python train.py --color_jitter=0.1 --conv_stem=false --loss="cross_entropy" --epochs=92.6 --weight_decay=0.07
Rows from block 4, named by matrix and row number. Rows with one number belong to one neuron. Each number is 128 + 24 x the weight over its row's rms, rounded and kept within 0 to 255. All counts start at 0. Numbers have three digits each. After the name is the row's rms in percent of the matrix's.
# gate: MLP gate (model.blocks.4.mlp.gate.weight, 576x192), inputs 96-191
# fc1: MLP up (model.blocks.4.mlp.fc1.weight, 576x192), inputs 96-191
# fc2: MLP down (model.blocks.4.mlp.fc2.weight, 192x576, transposed), outputs 96-191
gate.276 110:117142140158086143105136121133122123127110124152136135158100124138146144209144182074143081123110152196097118081127110117103165100148115091133135125066106125132130131118125141147158135145125116153130141127122121159147133141142129125141154117105091121127139147144100172131129176120128140129
fc1.276 125:124145111175109140102129123130139155104132154133109124159143128159148122171119172095124096116130162184157102125148134115111145115136096088110108150135140126160117134144141131115143115173125097122139137114122117107153096154119141126139128100079029114148113165134117144117154161131156122141
fc2.276 123:145088165126112127130129138079139123177138095157108112119151084145121154137145106135120157137071055093158135118140144170150143147149145118122111127172088126144108149144159102092101121124149112182093115098154121134115102107117116106102119136128103144071142119090112143103128153163154117121
gate.278 030:119096116086131079137169104117084179126126148137124132084144099139083152066142114112093135121101118134118139141167154140153143076101131143182107158145144125117154173109121153134147138115081147111186130155159126138103144105106141140126102062109100134120131154133178157141110108109165123098
fc1.278 031:138108115114163090118169128119089167122081145140093157100129161130133148084172117093107168088144112136111130133114120116133162077060145141160139157145139151122139161117124175127175135106112128099142149140170136117106130093114116110152123119112133133138125136135140114128108133106154116130
fc2.278 035:178149136165143131101122127129098130177158122120154115129127096094152097120111163141164108135135111134093141141083092109093135128138144103090116096107148086134113110148114106125138141111142114114137078154142097127146141110147074091094159109152127129102114186145099124102105148099125142121
gate.279 154:135216140114132119139124140140094192109124125169095141157094110117119125163142128103169146149125129121133117110108112104151117109175124115093118159144182132131154107108080133117112122103098183143130141118133126114123109102126081112153158130110099154088152103123120127112162114162165144102
fc1.279 145:191149154146100128150154129087139086144134120147162164167093115127145097136128128117088119137129109157132145129105117114114099141085142150154159152097158120138151135115155119148094100116168118161098092147144122153117123136100162099114112132131102097163164113148137102124138161142087134142
fc2.279 134:164114131121126165097122138134135108080107147098138111134138133123153067105134144153118151142140097145125141160095093118126103133128110115167078130145137119150118129169095170097122114184173125101116122121106144150155132108135138162126104106111109101116112155134160124122152114155146132145
gate.280 027:134155105178064150138126091112085094149123083084183124145121169140163162147112147138102102118117140135132136122160093101156106135124113136148097107137124114130083079078154126152127149136102100129126121106111127125105099121083130165114143145160119110127128169127100148121101143142124113152
fc1.280 023:155111173089161131134156156143131151144088149154145134111133130108117116128148109100150164109118104118162135180157163129132160156149149173131155128118129171125150129130112195117127110113140185136133130142152096122096164124131156103165062125118092144114145138091111123153187138142113135125
fc2.280 027:137145132157090122142156142164156078146098150152145122115105107106126150182165094101174146127145145102191137083143115122111150120126110128148106097118107153130140103105113101111163135134141141146142116144141112118078155160174088121150163152057118140091140128143135139175119124095140139159
gate.284 153:085131124133104075126170159144140160122128124116155115092139100136102128130137125127120073133093176124106092108144119152154131200141137125125150125132179137110159137145099127137132095151137111138115154139116148158145139138131112122145138116131130098128128150134117129077083109117093138146
fc1.284 145:099131149173111129129172079128141145141142117144126128094108130155126124098096132137150126166143134082134156134151131158134137175170176154155130121161113143145122125152126132141115157164127153110132081132111094104162124106167068154109087099133139158145126158097112150114107113111087127128
fc2.284 158:126127120095118112126129171145113144198127123095158135143142137128142132115137110120149099158189125128107162124092146146104085132127102110129147138091102131146127142130119155146126139154124115103193131100114112134118148116099176097118103154117110136121126160084108170132163165118128119106
gate.286 145:134120099113161119141081084158158122085169146160126136122162119131143135113150148111157070143145157112154142155087111148135138102150102130150117138134147138121150112063156107121146146150157155135144111113120137120160156100133137145137146146106123167106117150122147112144210166141178112137
fc1.286 142:145145088157130130140143130140141118100154135138139104096128128129140136133158132143148117172147130153163130129131099135172108112130137162146131174140148122115123129076147126080134155133146165131087140123124088091164136158136109114119138103078122125111146114118117126153130166188173112141
fc2.286 143:128086178147135136161092109166143119156137099122122153187133123143144130145135117120111111153100122132087114115121168144112152137160159112132124116146142078132106122138100142110127120098132084107159139140127159109069141136127133112130106104126160092150130143108133169141107120103122143137
gate.288 155:134122157140120143159124147147146123146120092137154131119108152158109090140156124176129155151125154123115132116122090149087112073116094129131080101152172073135074172140103132078126146113154088117128099104109119161170115129181131129136157140091139121141118172112118161095124116185109107148
fc1.288 153:135136133121146117126128109122148132086175142103105122129152157067126134111120182114111133099127106116143118145134123133157160125126141143090176137139118141110136097171162128142108110149095132127168169136146071132121121141183164123135126123123085128092134126106136155131112125093148123153
fc2.288 154:135129145130127111118137119109139150102115145148157125121152104146155066159140114167089142143112092138139117136119098086092129127102122162131111143129135154119149187087122096106128093114157136131105114125150184175143114137113119102093119121111170171134076149111110132138100070188118151133
gate.289 180:164150115127145156090114092099114141101079148081081144123115170151115109119122103131119138106114102183129144152102118116116120149157164075135136109126088139144134144079079145133115136104116119135134152090118120105153157088126097150145131133150099134130154159138157152154097088133100132178
fc1.289 176:173162124142183161123155074093102090085094112127110134139114125150152117117147118150114101132163124187140152139059127111148112100141128062128120115131121161093113130145088119142135136126088113105138113125097060135149111134109114129148158105159109112138125149105130111141088109110146105124
fc2.289 171:131083129139122079093117159125132155125137105096086099172204126152127131140136130100105142150144122160103129109136150131171129172160123102090146122116127150153170128115109112121071134180131104119165105113113149141149131102127116173125154146151132089157121085123127101148126098123156136128
gate.290 011:127122104084145145149132163140136174141109125115120152132168133113132133121143119136147066096110119109131123136104139116108126107084102166147102153149131129137150116091111134166087151192129110091130117082141125121119144142124135118127127094127126137127155084145114111117070134099175118123
fc1.290 010:148132116128117129136167101131144094134133132165115114163106122145140105160163131126152147134157124114112121149135114129109127147165159115104152097121125127125095137117096124102187113082143151144110086169094120125180114129131153128122116172095149130115119217123115139116170136138122130090
fc2.290 013:125139099123107123132124188111143128109158145112143138136110178151151124152139147089131142112141189129132156098102126135127121114118109155142138123094146130139106084099089122153096137161111112112160165084126082110065161122108110150146115123099155126143153100175144093149114136104134121136
gate.292 166:125111187140103139149117124105153146108157160110101130127133133171143135140147108114124125117142134074133101119132126144111159150117097136146139130104132122130070141134123104109109099127116091077134157126146113185134145101131099152107163147120156127126145155121113121167098127118151127140
fc1.292 158:111122126157087117092171095096124078125133152104101124115127124169176122151121129106097146160129103101131117104092159132160113167128102151137130118159130138135116126088137130140098188166141143102123158118126089098155107084151125166127124102137114167147120129120134131157154134137173147146
fc2.292 162:126157114091131119149138113106156152126117183136123099114123115087096129144129101108103152123146111155097118120104142148116121124163091088124124130128130142144156145165153145128109086156081127163118109120126130148094131120109154154127144140149103092096122110144113167118109133089108149128
gate.294 144:145131113114119137134135140138080124145130134123106127120147144127124111171151118184108124130140136112147135173136091104134133108132164147107131123141126163170169115122104135155119140100121141131108109127088151131091125093163187137101146165115116144132153123155122123140171127117168107124
fc1.294 141:121140161135153122137091138145135078142107113122125132128125108160124139058094156120115092084147131121087074164111114125117132153090128113137101152110142139141103092143142098128154121179136094148162113139170124138118096145130106145155139118161142110102114124129107161113130156131121120136
fc2.294 141:095149117136123113125148119103121147116123151097105120140124152107119118121201141163089146143134085118129146110172149162108108102117181128126146098116092120117126117072159144142134160133098128149102145134093173140134169165115126132104108117139102143151108142095121171111123141133120128128
gate.295 126:111090134127116122081131121156124194144142134172134118125117124126178119111139149142141164128102137103159142072175141174142116134106120146143125142136085126135125110141136154119133127132132124110121150082135138138115130123155168117098083135136145116118142150131139128138127134121124144176
fc1.295 128:135103142107134136092136156125127121128132098157104137102143174118161122098154156158114116147143166144140105134125110152156181141132109121142100132145116117146115127139121101149113109139126147132108142128140129119135115111135152117116092127124180100145158133080140145089163136145175171148
fc2.295 125:094125086131147143091131125144157122104104147125164145188150105143133147082148101142108134100141113125139143134122130114107154083142130097154111103075154155137162150084111120177121110113127071134126115072104130137145156144095121132121169155154151151150115162146076171144102124163160142147
gate.297 172:177105122147127119094104141130135145127143147161147106150097161089140163110138158145125085143125123133136106138126141124195115098089139088157092118131122129141108134155129113149131161126128117117139109140167110129076148178137110088148129142149143116128118096111114150128118126095143107130
fc1.297 170:168110140087127143113128143148097133089132131150152099190143167107116122081131199157153158124123051139155134145171155080139108160140137123134147081099126097116130151152156145135150107121116141151124111131133117153113114142126129149156113109159102113122159106134145127143129156103116088118
fc2.297 162:119136128143124113101174118125093179110122167159160141137135139148125171135128153128120102129081089107138080151141164076119086072114130109148162131160146145145158126086127078150126131119146148135101087133093149129135147141128133128121070116126099122100179115093133136157128123113126114142
gate.298 131:132148110112073140145113124126132143156163175091115136129118141140134172147142119140187153134093106154209108125132130114098132135140134171147118136109097123120128150119091133167125121108159145145123121126136120126133123107136140132113103146185128100107141125133092135150182075133149149184
fc1.298 125:137118150147124130121156104115128106098128066130115102129106125114139101149104126129070128146108167128090148125162103162125146146134126138068128065098164120115110134137170118108128129094111094109155122104118155111134119109132159139125165118119118138144107089100138136079135193109119131113
fc2.298 130:129127127126131120142103150164142161116154147075120138129147151178133124118136133136146175080101112099156151135148119091134116100101142140146100162126138082140133146112081137140130110137135161129135117120156114093079105125147136094140123134130118114126155102105121071144154117108131106105
gate.299 041:120131135088131159132123146145153151142140137115145129128123107131089140131106134117138106092103169123093163195118117158109148123157107142158110096153077158124147131119133132129126172125112100129100098139137141128120085142099112096107098115110104160141133143121190125112136113133184111080
fc1.299 038:164135129108115174123108136111160142115140148127189115142103136149152102097144116135149094113147170125119170152134127153119123114174116135100097138136123128189153151140101110131138191135069117076134125170148092128105110138097110136161091111089133140135082127126143147147160112130166119148
fc2.299 041:118128126097159114101183127137102179129116113130133144135130136113144114118124157150118115132116114118094114131131155162109138150149126161164143113149145152145129127142116129176105089077135117119105119131105141103119145131152133156080174129139146101132144197102090137106110142115121116123
gate.300 163:098151114109155107137123111119150138131122105159134153093097179130103155098082162143107145117120129166135153100135133142132124158145093099142117130147133109161167099084126107137136141116104110164108102125122163092099145201139122152118156112109143137117147085146080107099119145137139159100
fc1.300 165:136120138139161140108163098100169107103177096126132140126127131159124106117149152117144113082139127067128127107112130134134135117148128113106129122148125180102116114118133116130123138126121174134189080146099133107130115119130090121132080150109107115153121129121106112139117129135090117119
fc2.300 170:069118133149162144141127114129107142108154127113173161137147113118129118141127140150149155157108081127100119122160156125132140136125107122168129077119153159118133091129131151154113117123140066110108119136113152105112108081131088121136141101174142170187157116125134109165149109168114168100
gate.302 177:113102120179169133171120113076119157118130150102163124157145127075110154143142143136121101102135131124161119168125122144095141121117119124121118136089160125102146142095082089112193079132132139097134156116114156144139111170138113171143118147131130135095119106163151130119108117127117155091
fc1.302 173:079118117182210106134105132112133115094143131109102137120136111066151117122151148109129158143140106128136134135111146116149132132103118090132143141099101136116152123109111097120176120153135112161141135123121157132147108138159108134141107164121075147120120102162140133197150132085122153132
fc2.302 183:150146087094180136142100112144110126150097106167152124111135130165143119154106125109107164115142159165123110139109134112191091119161108113128133174126109145130132115156102137066106169140105104113157145144124104095146076113069104128143138146125099109084118117143116104128144119155138136113
gate.304 168:168098079091137164125120173119138163118162124145109114085137150114147087110119099134152133109100130131117120134134099142139118175151132114122157172119162120091103143176103083119156117167109142151123140108126115118116146122102142160123108158164122106151111148129139106118118097119122106121
fc1.304 161:130141125144129118163124145126070108089129146142115112103160147126099144155091167100174146095121115155152134131167130115146154139125120145083130145129116149138125131092125111102110135159088123124083132166130146151160133137105108138112128110151142152080131088121145104118131113133116114123
fc2.304 167:137157163159163120113115093178123124148176110143176104129093112124137115145127123086120090153119140140122152139113101087126149139147155104182105095169161102121147139136117128136123112072129109110150126114105131192130142095131122110103132122096114166120098133139167181131130178103147140135
gate.305 159:172158100111125141127098175120098100116148103082145148113111107110137137159161159140119145080151153115133126116115091101106137065149116106125105141145158121123122117123095134088106109140161110160103103095146120130142082140131145121157105161114084125110135147160135119166139121126144131136
fc1.305 149:139152157120155120124148116134168123137103147159150107151118121130137123092064121126125120108119133168093111163088151124135121142150151151123160123117107085126146097098156092156162096142074134118128145132094163153120190098132123152121158138143121141144124146114102123118102138137114137106
fc2.305 147:131153129135137121129148125151147106160094082117170078136114130153118119120154132158094124119162131103125138121146074082120110123087123132133120100109132117124125109125115081107138144098140112157092126137155132141151170130111147142153171125118094176128146131118135140126153124132154105103
gate.306 043:173118096121157157149154105169128161151105095126097126144135147120116139119153125138101117082157122129161147144109084145110133149079103139144126143103116140087154105107113135145100091137102087141121093140138135166090136130134142090142136116117159155136104090129135112126133143130129093096
fc1.306 039:159094097096115142125141087155124172139122110116129091137141131140137131129142135144092126069153117115168097121119076140094129163111110149137125135101113140103158107108145144131101107122138113139122122129145131160073148117160152117130113149109144125158106123141130090123152125140147078108
fc2.306 043:108134108105088101173085177125103105127135100151144114102156091124171106124128159157102134085139113153122111077152097133168147131131122108119153145138108108177152148120088111087147141100146114126164113140144138087086145098135135126132131112131113155141117110118093094141123123146157138112
gate.307 132:150151139114086153104127139142142079177110160141103123124151143155124120114175149139131136121149156136161126124104121132129126146138103109164094140154102106154101064122133159144117142105172165128109113134104139139145108157142183162133154087098157131164115118136140150126143176145159122142
fc1.307 135:107171118081172102114124143107093134150124156126112116166086142078117131110153141145136065149165098106103117126128119121154155108098104169131139119120089124122093148165158125119119145116119161126094112149149127119072117112107127174123096139127110107114121158081131130125132132152170164147
fc2.307 123:123129140141132145112135116143117113117113132183127101135165086139117084137119171085123096108110068162159114141123134142106112146145115125118129208142129156156142087139115141104166104104154134113146157093105128136163140133121137140130082083153133138173181127090098173096128122136158135137
gate.308 158:089143133116138124106136166126124130109135128172125072098167092115139164128130158123154135126143127065176124186107167083115132166098092110168149102102110161145134123100164097154111145136145098147136144099119131126164119132139100099115136158129125152097122174116106132120123119111111144165
fc1.308 146:123105138113161125176111092117120146169160098135095137113140164094137130147138090105146139150066105128143142117097143122138106114165156120104116155121118128151135157123151155090145132112082152157141096142168152113104136143143146123105138119153123134138121098150161132159085111128136120106
fc2.308 149:142155140166132151166096112095083146117136143157121119137097120097089164100100166121159149143157079136122165163127097119113139129133076168111138139132103121102113109122150131124137177101102124150119112152150122134084105110109135161128121119141134116162119115085153138139166135103163129160
gate.309 164:136120105144149094145135101123143135102116105139137112148102109134158145120105122122140135145151157159122144128115096096131175094158165110113142118122122133104124101110111089178128116169110134114145121150081123143117131146184121115140159125133116095098096141149122145164108100111107172111
fc1.309 160:139077131152125121127134127117123102121138112151096128113137105129126105144141126154130115113134170116159144141105127162129109170121088156118122107143136152114114100112159146101140147186093145121106142079190115140140138102124149156157106111131112122156145118141108129115130129151137138134
fc2.309 162:156127103128122123162107087109116096104124123116144136136101116166106113111117090137172140139131158121130096136177102121140143136151137156145111145144132092072148156114126108179104162104129140112137136182127120090132144133143110109078124113117125126150127126167152171106116101117150117118
gate.311 005:119133162113161103177146113140133131076117101110155149105105136143151120125112140120096147114139122102147120156145095148094121130115108107089112086130153133097148125091113148117147085116063154170136127116124123080100095129111139116175135114100121106124110135142161100117080142103149122139
fc1.311 006:115123160110119163119097122146150123119119077130156146096133135168165139067138129098096161132152134084156137130108059143084138131091152141072142128158123141127119105106152086133164145175109124120138130189153122138105135163118161145105126138082145099126147115120139111107099161071157108140
fc2.311 008:113133072143118125109119161108176078179151159124080098127166133134132162165164126146147101117118146111125153102136125151116154158118148123134132150110132106134108091163111130136102106158163096132166158091155069095137129129110087142137147143102134135116149111163100121125101128099139140103
gate.313 166:165112095136127170153132136140118098107129184149129109103154125114182128134126171139125117120142126118125154152162094153180138126149138155118131130124135110128145088129106099166103126121099124113170161123100100146128125125082115136124159113178124109167105158154142080118117127093147118137
fc1.313 154:133156151139135090069119139142092140168120107115093101143096125151091113164086104094180091141120143104112103126115138173096138103153123073072128160120102114173114113104134147108144112105169122119094134146174115110118105128122108149110077121131133149129123111114112101128144163159107137131
fc2.313 161:134127088138157147125133150096108137127116146133129131187153095143127121067168101124102099106130114146128123166134157128166136148144140159081138145130135135108113157110154120101126188102160145151151152122133091079118134112140123118122111117163152127073132140166117131121139131174071148128
gate.314 030:152117130130153140115133127134118170123119107161084076106184138132104129122177111161111073120125088149126145142129087147102125149180156082112111117137139145144129123091096138170141126103124100141120068117151120153136136161119117164111119122113187145100114124126135129168127108126113119091
fc1.314 025:095165124147109140121152124113138091122143133096150196152078100094165154149103142120139178156131173136112111116126194104140113122117086159172134187127139117096121112142147100096126142136141134118162189118111155112099157110100123097133115159180096121121125140135111126114115125139124129131
fc2.314 031:119137102136154137093155133115125120111148141160138094143118117108124171129127135135111139146106155084103122147112135103114146169147100133105118116123152113123149092172134143168141161145090121127146090092129114131120114153096108133103146167110138137112120166155104143169127140152091106101
gate.315 021:160126145111132140138121125124115127133103139123113133148112105113113104166127125131120104149133098157123073159124137088109112139148102117167120137150123081099154127130139186120133124104158128194129118115117140123097117170143144137165175130137150152136129130082114119065155140145115138088
fc1.315 025:105154141143101129145127157120115103149144087125117125118129140141138151113131113144157132109109161121142129097144160172143144147121130113098119154115115166133130131119141105115159163111102131085136177126124144139154101089145120119104107110101122097085125123175160134154125092131136082130
fc2.315 025:151085094106112131125102177112117069082155156137147103116155118138171072141140146137128174099107112134135124143118106118088110117138110161167111120143086119130164126140145152174115115160143145122136126100131115095114155168127143095141073138099156155113125151131120132098123163091136149125
gate.317 146:088114136162140151139077104126135137122139125160122118161162166137171130147144121146102167157134125092164161128124156173157130105184120066085126148145081125159091096121106131139113116108160144152142137126166131157101098084082121118071117149164117119108171125111122125134122122144090098129
fc1.317 131:108097137139141147133082126169129061098110110149132166125137167102172114091180143135152141126157123108132131130115124127174141136137101115133095133147103138084136144113110119091094140152176144142164100132131166159113147154108136113110140142152121121095157112131136130150093093104139157097
fc2.317 150:139137144113147130127106122090106123158164143128154131093129105090126153149074142112130150135110122112081187111128134156147139127113130164103152109129128101123162118103113131130128174154103123171109116151162118156147098080119115081167157130116083121138097095141138107106157144103112167132
gate.318 085:072114099130112133133084179116118124103104115099105133125123115120132130080135109138114174162155089135159117115183134121109159120142101136137102143124143172134158131185097148131126126137115136140160122105115106104131133144117144166125090132143133145150133124128101120100139151182146123120
fc1.318 089:141157143130129122110154103153128152157112152130142131119129144099145116155128131116180081117110115127080152132084122149115083089114127129139163090166133115146105119064166124114149117100167114086125133092089145149150122162160121106133144142108107097126112101139188147115144133139105127097
fc2.318 094:102128093097097138087090116144128185175127162132070130152154141092096156143143129095121121190141114130149112121147119177126163135117150159074090128125120133144107160154090147153087105121097119151115142139122158093125109118122161126119082140143151120135163103091117118098132137105138082144
gate.321 166:133134076106128147129127134156132113120173115115147135086105129106160168100112101146126105150117166142148148135152132133129137111125130131139143131100152162110137081154105144152091136106133129127114120133139112119125111104088155138148153141150109144079130127114143155066049141093158146108
fc1.321 160:093080153113121107119159157128138152148117137141137119163140135126139091106150151119118118102130111132090107085130146156093150124128122180148143135121094069166149133132144140106152124113116130146130132150129180122101193133101118100108109144128142114166092094138111122116132108153102081175
fc2.321 150:145097180141120118094117085119113148132140145157120129140135141131140110162152135146107120110124166177101128141138088120148095113114136110140115109152108146156113093118124104103108103123070118101153087120147167107124100157154125132130147158164154092179112120139114117150139157156106124097
gate.323 154:145161119109099143167107165102130134163131115141093144169124117105149157122139106103121107140127138188102128097093112100172098135130117113114136116131161110107080152130127107127091160124107146178132124164173149119128141124128083139096135125071152170161165142123127172132091137105138142144
fc1.323 159:135087175149154106098153116143137112119150140177139144090142137151113133173127154137122151103116117122139149165089179101090150132105135145150113129155088112106134104147117127136134113176103123112113133101109125133155087152124152131200117119169118107119084102161145140134189117155143067111
fc2.323 155:160162189144119154153185159163076156156152127132091139117160126122170134123168106135095084149124123122095134126120140143114103137138113147103138107101125116108120171087136123127138125089116131125148090103129140123126143100119172152099115147116136107185152135124120163155090109112064144121
gate.325 009:112112139112127106144128127133171132141122133129078160135102107162116136103118119111130164122154125126089130137195131118142115145113152117118131134132166137141130144134121152131121108122116134109155076128118086107166096132122102169150153151149112077098137093121154144143154081093066112124
fc1.325 007:142114161101118110092120136115123129136158107166113153124124124153136134104114132094097154144199112122113150127180069123130125163114112163107120137130157137123113103101140141156149122111056149154147112175119115117143098136126135159125133108137137098147106092120134154137127115076087109134
fc2.325 010:103100132116117153140154160116104136142094156144143144144087173089162130159126112176155133125118126081110063084113149173095147142100104142137167159135096091130112109194155145161143114130146089123129143119182098106114161172124161126145148117108126135133087179088102127086128168113174096114
gate.326 015:145156121122127108103169103118110130134093112130169110084152155083171104154085139082118116102095138158124140094121093149146113144088150138121136129160107151125148099091099147128127145144143151119166132132152129099132134094109141107149119123125114111155127130140177163181133120133108162167
fc1.326 011:130202118133135078144148097105112137125112133138141081136140166091133115167148138119121108098132118183142127149103104113129107149113124137157131087131141119082144116070111133144132113144143123115137124142134065095168143090131119086134120129127129120142154093119175142143129142114143181128
fc2.326 013:115096116140105160124115169118153090151123128137108166112151165112148130073151126131154149130106121101134129144108153114103163140138149123091172138123118098137042140174113134176151102142130139132143121132146112073125100095145091116140103101112136147109117111158095147125119156117156116067
gate.327 172:085126126129150168150154106139113123110188094151082113125127100141130118160167115118124136101106152125127149128094149090168125087164122119128127129167151096125130133134138115144149091115117155108068153130167135111112134150134078131097135117121126119170171139093135128134093145140113097088
fc1.327 174:124139138159126145156126143186095143115166134120105104138151130106127101165114105130180158094137125105164156182155140149142126152138131139143134139109100141126139106122121135126081124100089094117129126136114110121104094153129157121163162148161169121115112139099127120139135096103129149133
fc2.327 164:106146130114143076131106095155168143104113153137106120148146137103115162101157133142135101151102132157103155096150164100129103144084136145149161101139115127164135138086142152126142114151152098130108120137141133126168139096122108161132114133186127150164104145101113144148100137144127154115
gate.329 174:149107099099160068126149129138164119155098077135076078133084096142117086141115102127146124113106121140137136129085131107137160139158112116087126115148134134125128125129135148125147108145104158129125117136146139131101159096147162110119120157154072124077155136138142114131107128137133150104
fc1.329 165:102146130096130144093133120104147150126161139115137157130142132081094122137174152138127133131118124117143132099131188128108145134114139142141118139145138129141129123117145155121127162116165102148145141161173097108100158134109112144083121120159147101157102133099084123120138140102129098163
fc2.329 163:143138099155130113129102120100091084139121150120115139151110133095110146173111148143117128075110092146123150121125160131122121117125131140138140132138132158121115120132090133128119087117096099151101131132118132151157111073115129118107117125127172136164101130124128103128116160098174153118
gate.331 034:158156181155144108166087143109076076120089100111118135169142087149096123131119106160103141125124107126115137115138172120133138154104111134154132142103106128076124126121165092154135126120110108143149149121078083144127156120137111162135069138155158172127147155141122136111143143155104140110
fc1.331 031:130137156136167135183135156114126120150120106124140135173144095133116098114088086179117131122091130126124120137122141109158145121117112161140113117132107107115135145125147120139137111107119133134152147130095081140083125121113123151151071140136148160148150146139149161130132142153070138097
fc2.331 037:121118100130120168164122133113184138156098111160125135140076178149164172106092162136159144118098123088132126115139124192120186095170130116097123101118112153123141081167171097154117158137143143103123145145122141072130146140130153130125143136118113101122143127136079131110103149147133099152
gate.332 157:110093112139139178104137129140121124109071139096153070117107126146170117109097158172118119124151117169129139119119158130170136175148136136115160143159162088174134118100150107156121140143113133142100103093152108130104164141088129120136149109136127148140127133120129157112165125125106120096
fc1.332 155:162078093132137121134066119128138133130148135129129113111145092092147144145131122128137137119152098138139148108135129158128110187152133136138101120116157121198157154128115130090158128089088078152146111122140122099129143082148147140123120109109124142145106116156152138132166141093109141089
fc2.332 156:139135129148115139131103080156152150066157095093171125095149097098105107119122102129144124172101138142106109137156129119129127112123174131059149129115127126105109091131157136119172104133147129114142121167115147075122113161165143104109113118152109102130141149115091132135144105117119127161
gate.333 057:123143069167163115135157094143153117123171147104082121151127120117092157159144124106110168093110088124181137135151150144134147128077136119153132107115110150120144165120151148098078111092153145115127078157097126104097127182124130107127105130155142091099137128142135129144093095141120139117
fc1.333 052:148126160097109140117120153113084139134106142163161131121120131179152105112117159153152102147139155138108135105104103112129101111163129147093121167129135097144107112137120115141181108154099100124132163114164132139159119071119120160131142146121120163123124118098140117105150159140153102136
fc2.333 067:161109082115128106141129143170181148090102139164120129131119135104124153178116099160149132138143083112138110145144148135125162074129128165147145134130133076120085140115132088135093091114133126138157182134108158117131133130129106111093127089087165165126123096134143118160146125126127129137
gate.334 154:108135113120122124125105118113144109140138164159103136121131166135141141172144142137147098114105119116146161127141178169147092118119125108103115178190118121154116126095084138130114148124107137093134133138117130099128041136152094099099147145167117085084110114100132149172146131093177111113
fc1.334 167:108105123086148117153110154166164074102110140155118104131109100123142139101109124115104126110144153107151081114090134094164119166136130125086154112157151162150151131149130091098124151084124152112159103114153148157146133101135168093128107162148109172163126155130074114121135120138116138107
fc2.334 155:147107122179146127074157112124129145102132093111140170113109160103085103146146141145173081148127117111145122108171131141101083122128153121105143153100123100122105123110118139178096112198122144117107159157095146138146128116115172113136114091135184182103126140117114132111139092111139130133
gate.336 153:127099127167118133137131139120085072086132121109120102159101164135152154122133109142114110127142134138115127150125145139158136178138091081094153133136133115137150145128132099123164108139142182092166173099131112178149115162125107143155075076120122139116140120139074112108119171117138124172
fc1.336 153:137160115145121162139113155169165140125066158129102158110119096111086107146151164104122154143115096109147101102074119124132108128118142144125139119122125161118122174166153096149137117129139122169104137182094154151156127102090125092136142181115138072134119126148120139178116085122125155093
fc2.336 151:156121153114112131112135137122142150098101122155125145163148124120118132106138104159153082106148146153117104119157134160144157106138132149096130080139126127122125167126135113145131142098119162137113083084123094094053126166131144100113105160133144138090142166141164162128121178107161118143
gate.337 166:100106168083121154130124152102124127157179115109128131168144140112137127121101152170162117121114128123125154102126112130145130112136154122064126118146094158144138136154139124187124107164149144135140132094172152114083155107128161102085118144099119070146124149120180124156125105122114104131
fc1.337 169:134101095153139083123119129178153132124141147143144153094155159081105124133108174119145068154114102118151116161103143111116104125142144182139104144128119114106134091080131120092124133156128123174114165124126125183160142138141122162155155170112126162105103107143136128134124114098133119096
fc2.337 159:113100181133089104158131109090123169114108099100115125102145131142108128089111109144129102107133141138097135135124125133108150075140103065112157110099137143165155130064155128136117141072084141100132130112158145111150118118139127108099159118133098157129186129103145123134102123128116141133
gate.340 015:116118143106110129109171115100123108145117097116148107150124150111108147095134143118113156133159122134134135144085167130126183121148129098134163161134142089121168105162129150098160111100123083130138079113131119116120137147171159106084169130151108115126128134118158144102114130120149102159
fc1.340 014:108111142099097135114162108097132120169115089137153131146102174121083145086117140103141118141166118138124113139106154141110179115151145094113160171142129069132148112136131165113151105108134084149115080117133128110121137111167135127092161135138105118115156123123141153105110099124128099143
fc2.340 020:103128150127148153155119154150123118144125142113126129116120174127089108180101133130134153116099127074128135141134113123110109174119105116157106145160166117138145118157124108121136119190152109131092133149128118117147152147107104101123175118121079135133116101106102131100112081109122098091
gate.341 005:148134152148112166152103111141113108126152127105139137157100136144112118158125127121138123134138124139095106144126155126132119178167072144067137133142164074136083116160097115152128116123123164144122165121133120140080172138175126129152141136134124138190139137077130097137121086110149096115
fc1.341 005:125134102108146141119084096151122166131087107127152144121151133110140119124129162131125117090114088172145095159089080145130167111156110116117150161129142117152139118139168090145117101148146155071106156135130120095141093142166086130160138152083105148147129126139107072115094157142141068128
fc2.341 007:140084118171118155146169148116138089161143140134128130117117182128180198182140101149143131142096157057148135065128110118131177155100151151128142160088155114116087106158084140192124114115134109096163122133163124113120138117115122117152133101126124138121129127138117126083101156122147121082
gate.342 169:134111110130181119089094154106160131122133118168106132158135129114155125161149167111125129128132140083118113166107118134144160126153115091145126103116150090080125121179079133123116107124117110135136146133129159106149100100135158129161123139093111138121104131118137114085156149126133138122
fc1.342 159:145115125128125098061142127149150146140127136122116150101167146093153131138161160105119125143126126076091096118115123091113145129160100123123130126129138092101114149132075132123102085174126135138131113136090179133148106138139124166181137119157139125124134138134117141118136118087116100124
fc2.342 165:115186139146098126188171163127121115164121115082134158110120123153146140142123112085122147108129156143130124133147135162094107091086135151094105134116127149118122126084164128162121123125106170130116145153085127064138125115149145162115149115101118084099141123151079083159135111090108115097
gate.343 172:117095134147120138128123126092104106123117135119144168125117136130106132156128150141102144079110121168154097123142144108130151111185099126130115107110118111103114166105112109131155153097109137129139122120125190170143156068093106130116123127147087161083114110158140120182129085123088112109
fc1.343 153:152135106112120103114133103118140164129118149091158135143112076131117179136143155108132109154140121132078130116127103120136095116105163146155161141126134116163161113135117156085140094185111118106112112150135129130156091123144127156150177134099156098156148143144145149109120130113170128159
fc2.343 164:095099142126141171075149196149152081077156137122148105187109116125133126108132181115136128103094212126110128117157093126154119123109133134149102091130096103093104145190090117101103131129133077123145125091136124092133151131137112120122140157143121139099123115133149094111124131106096081115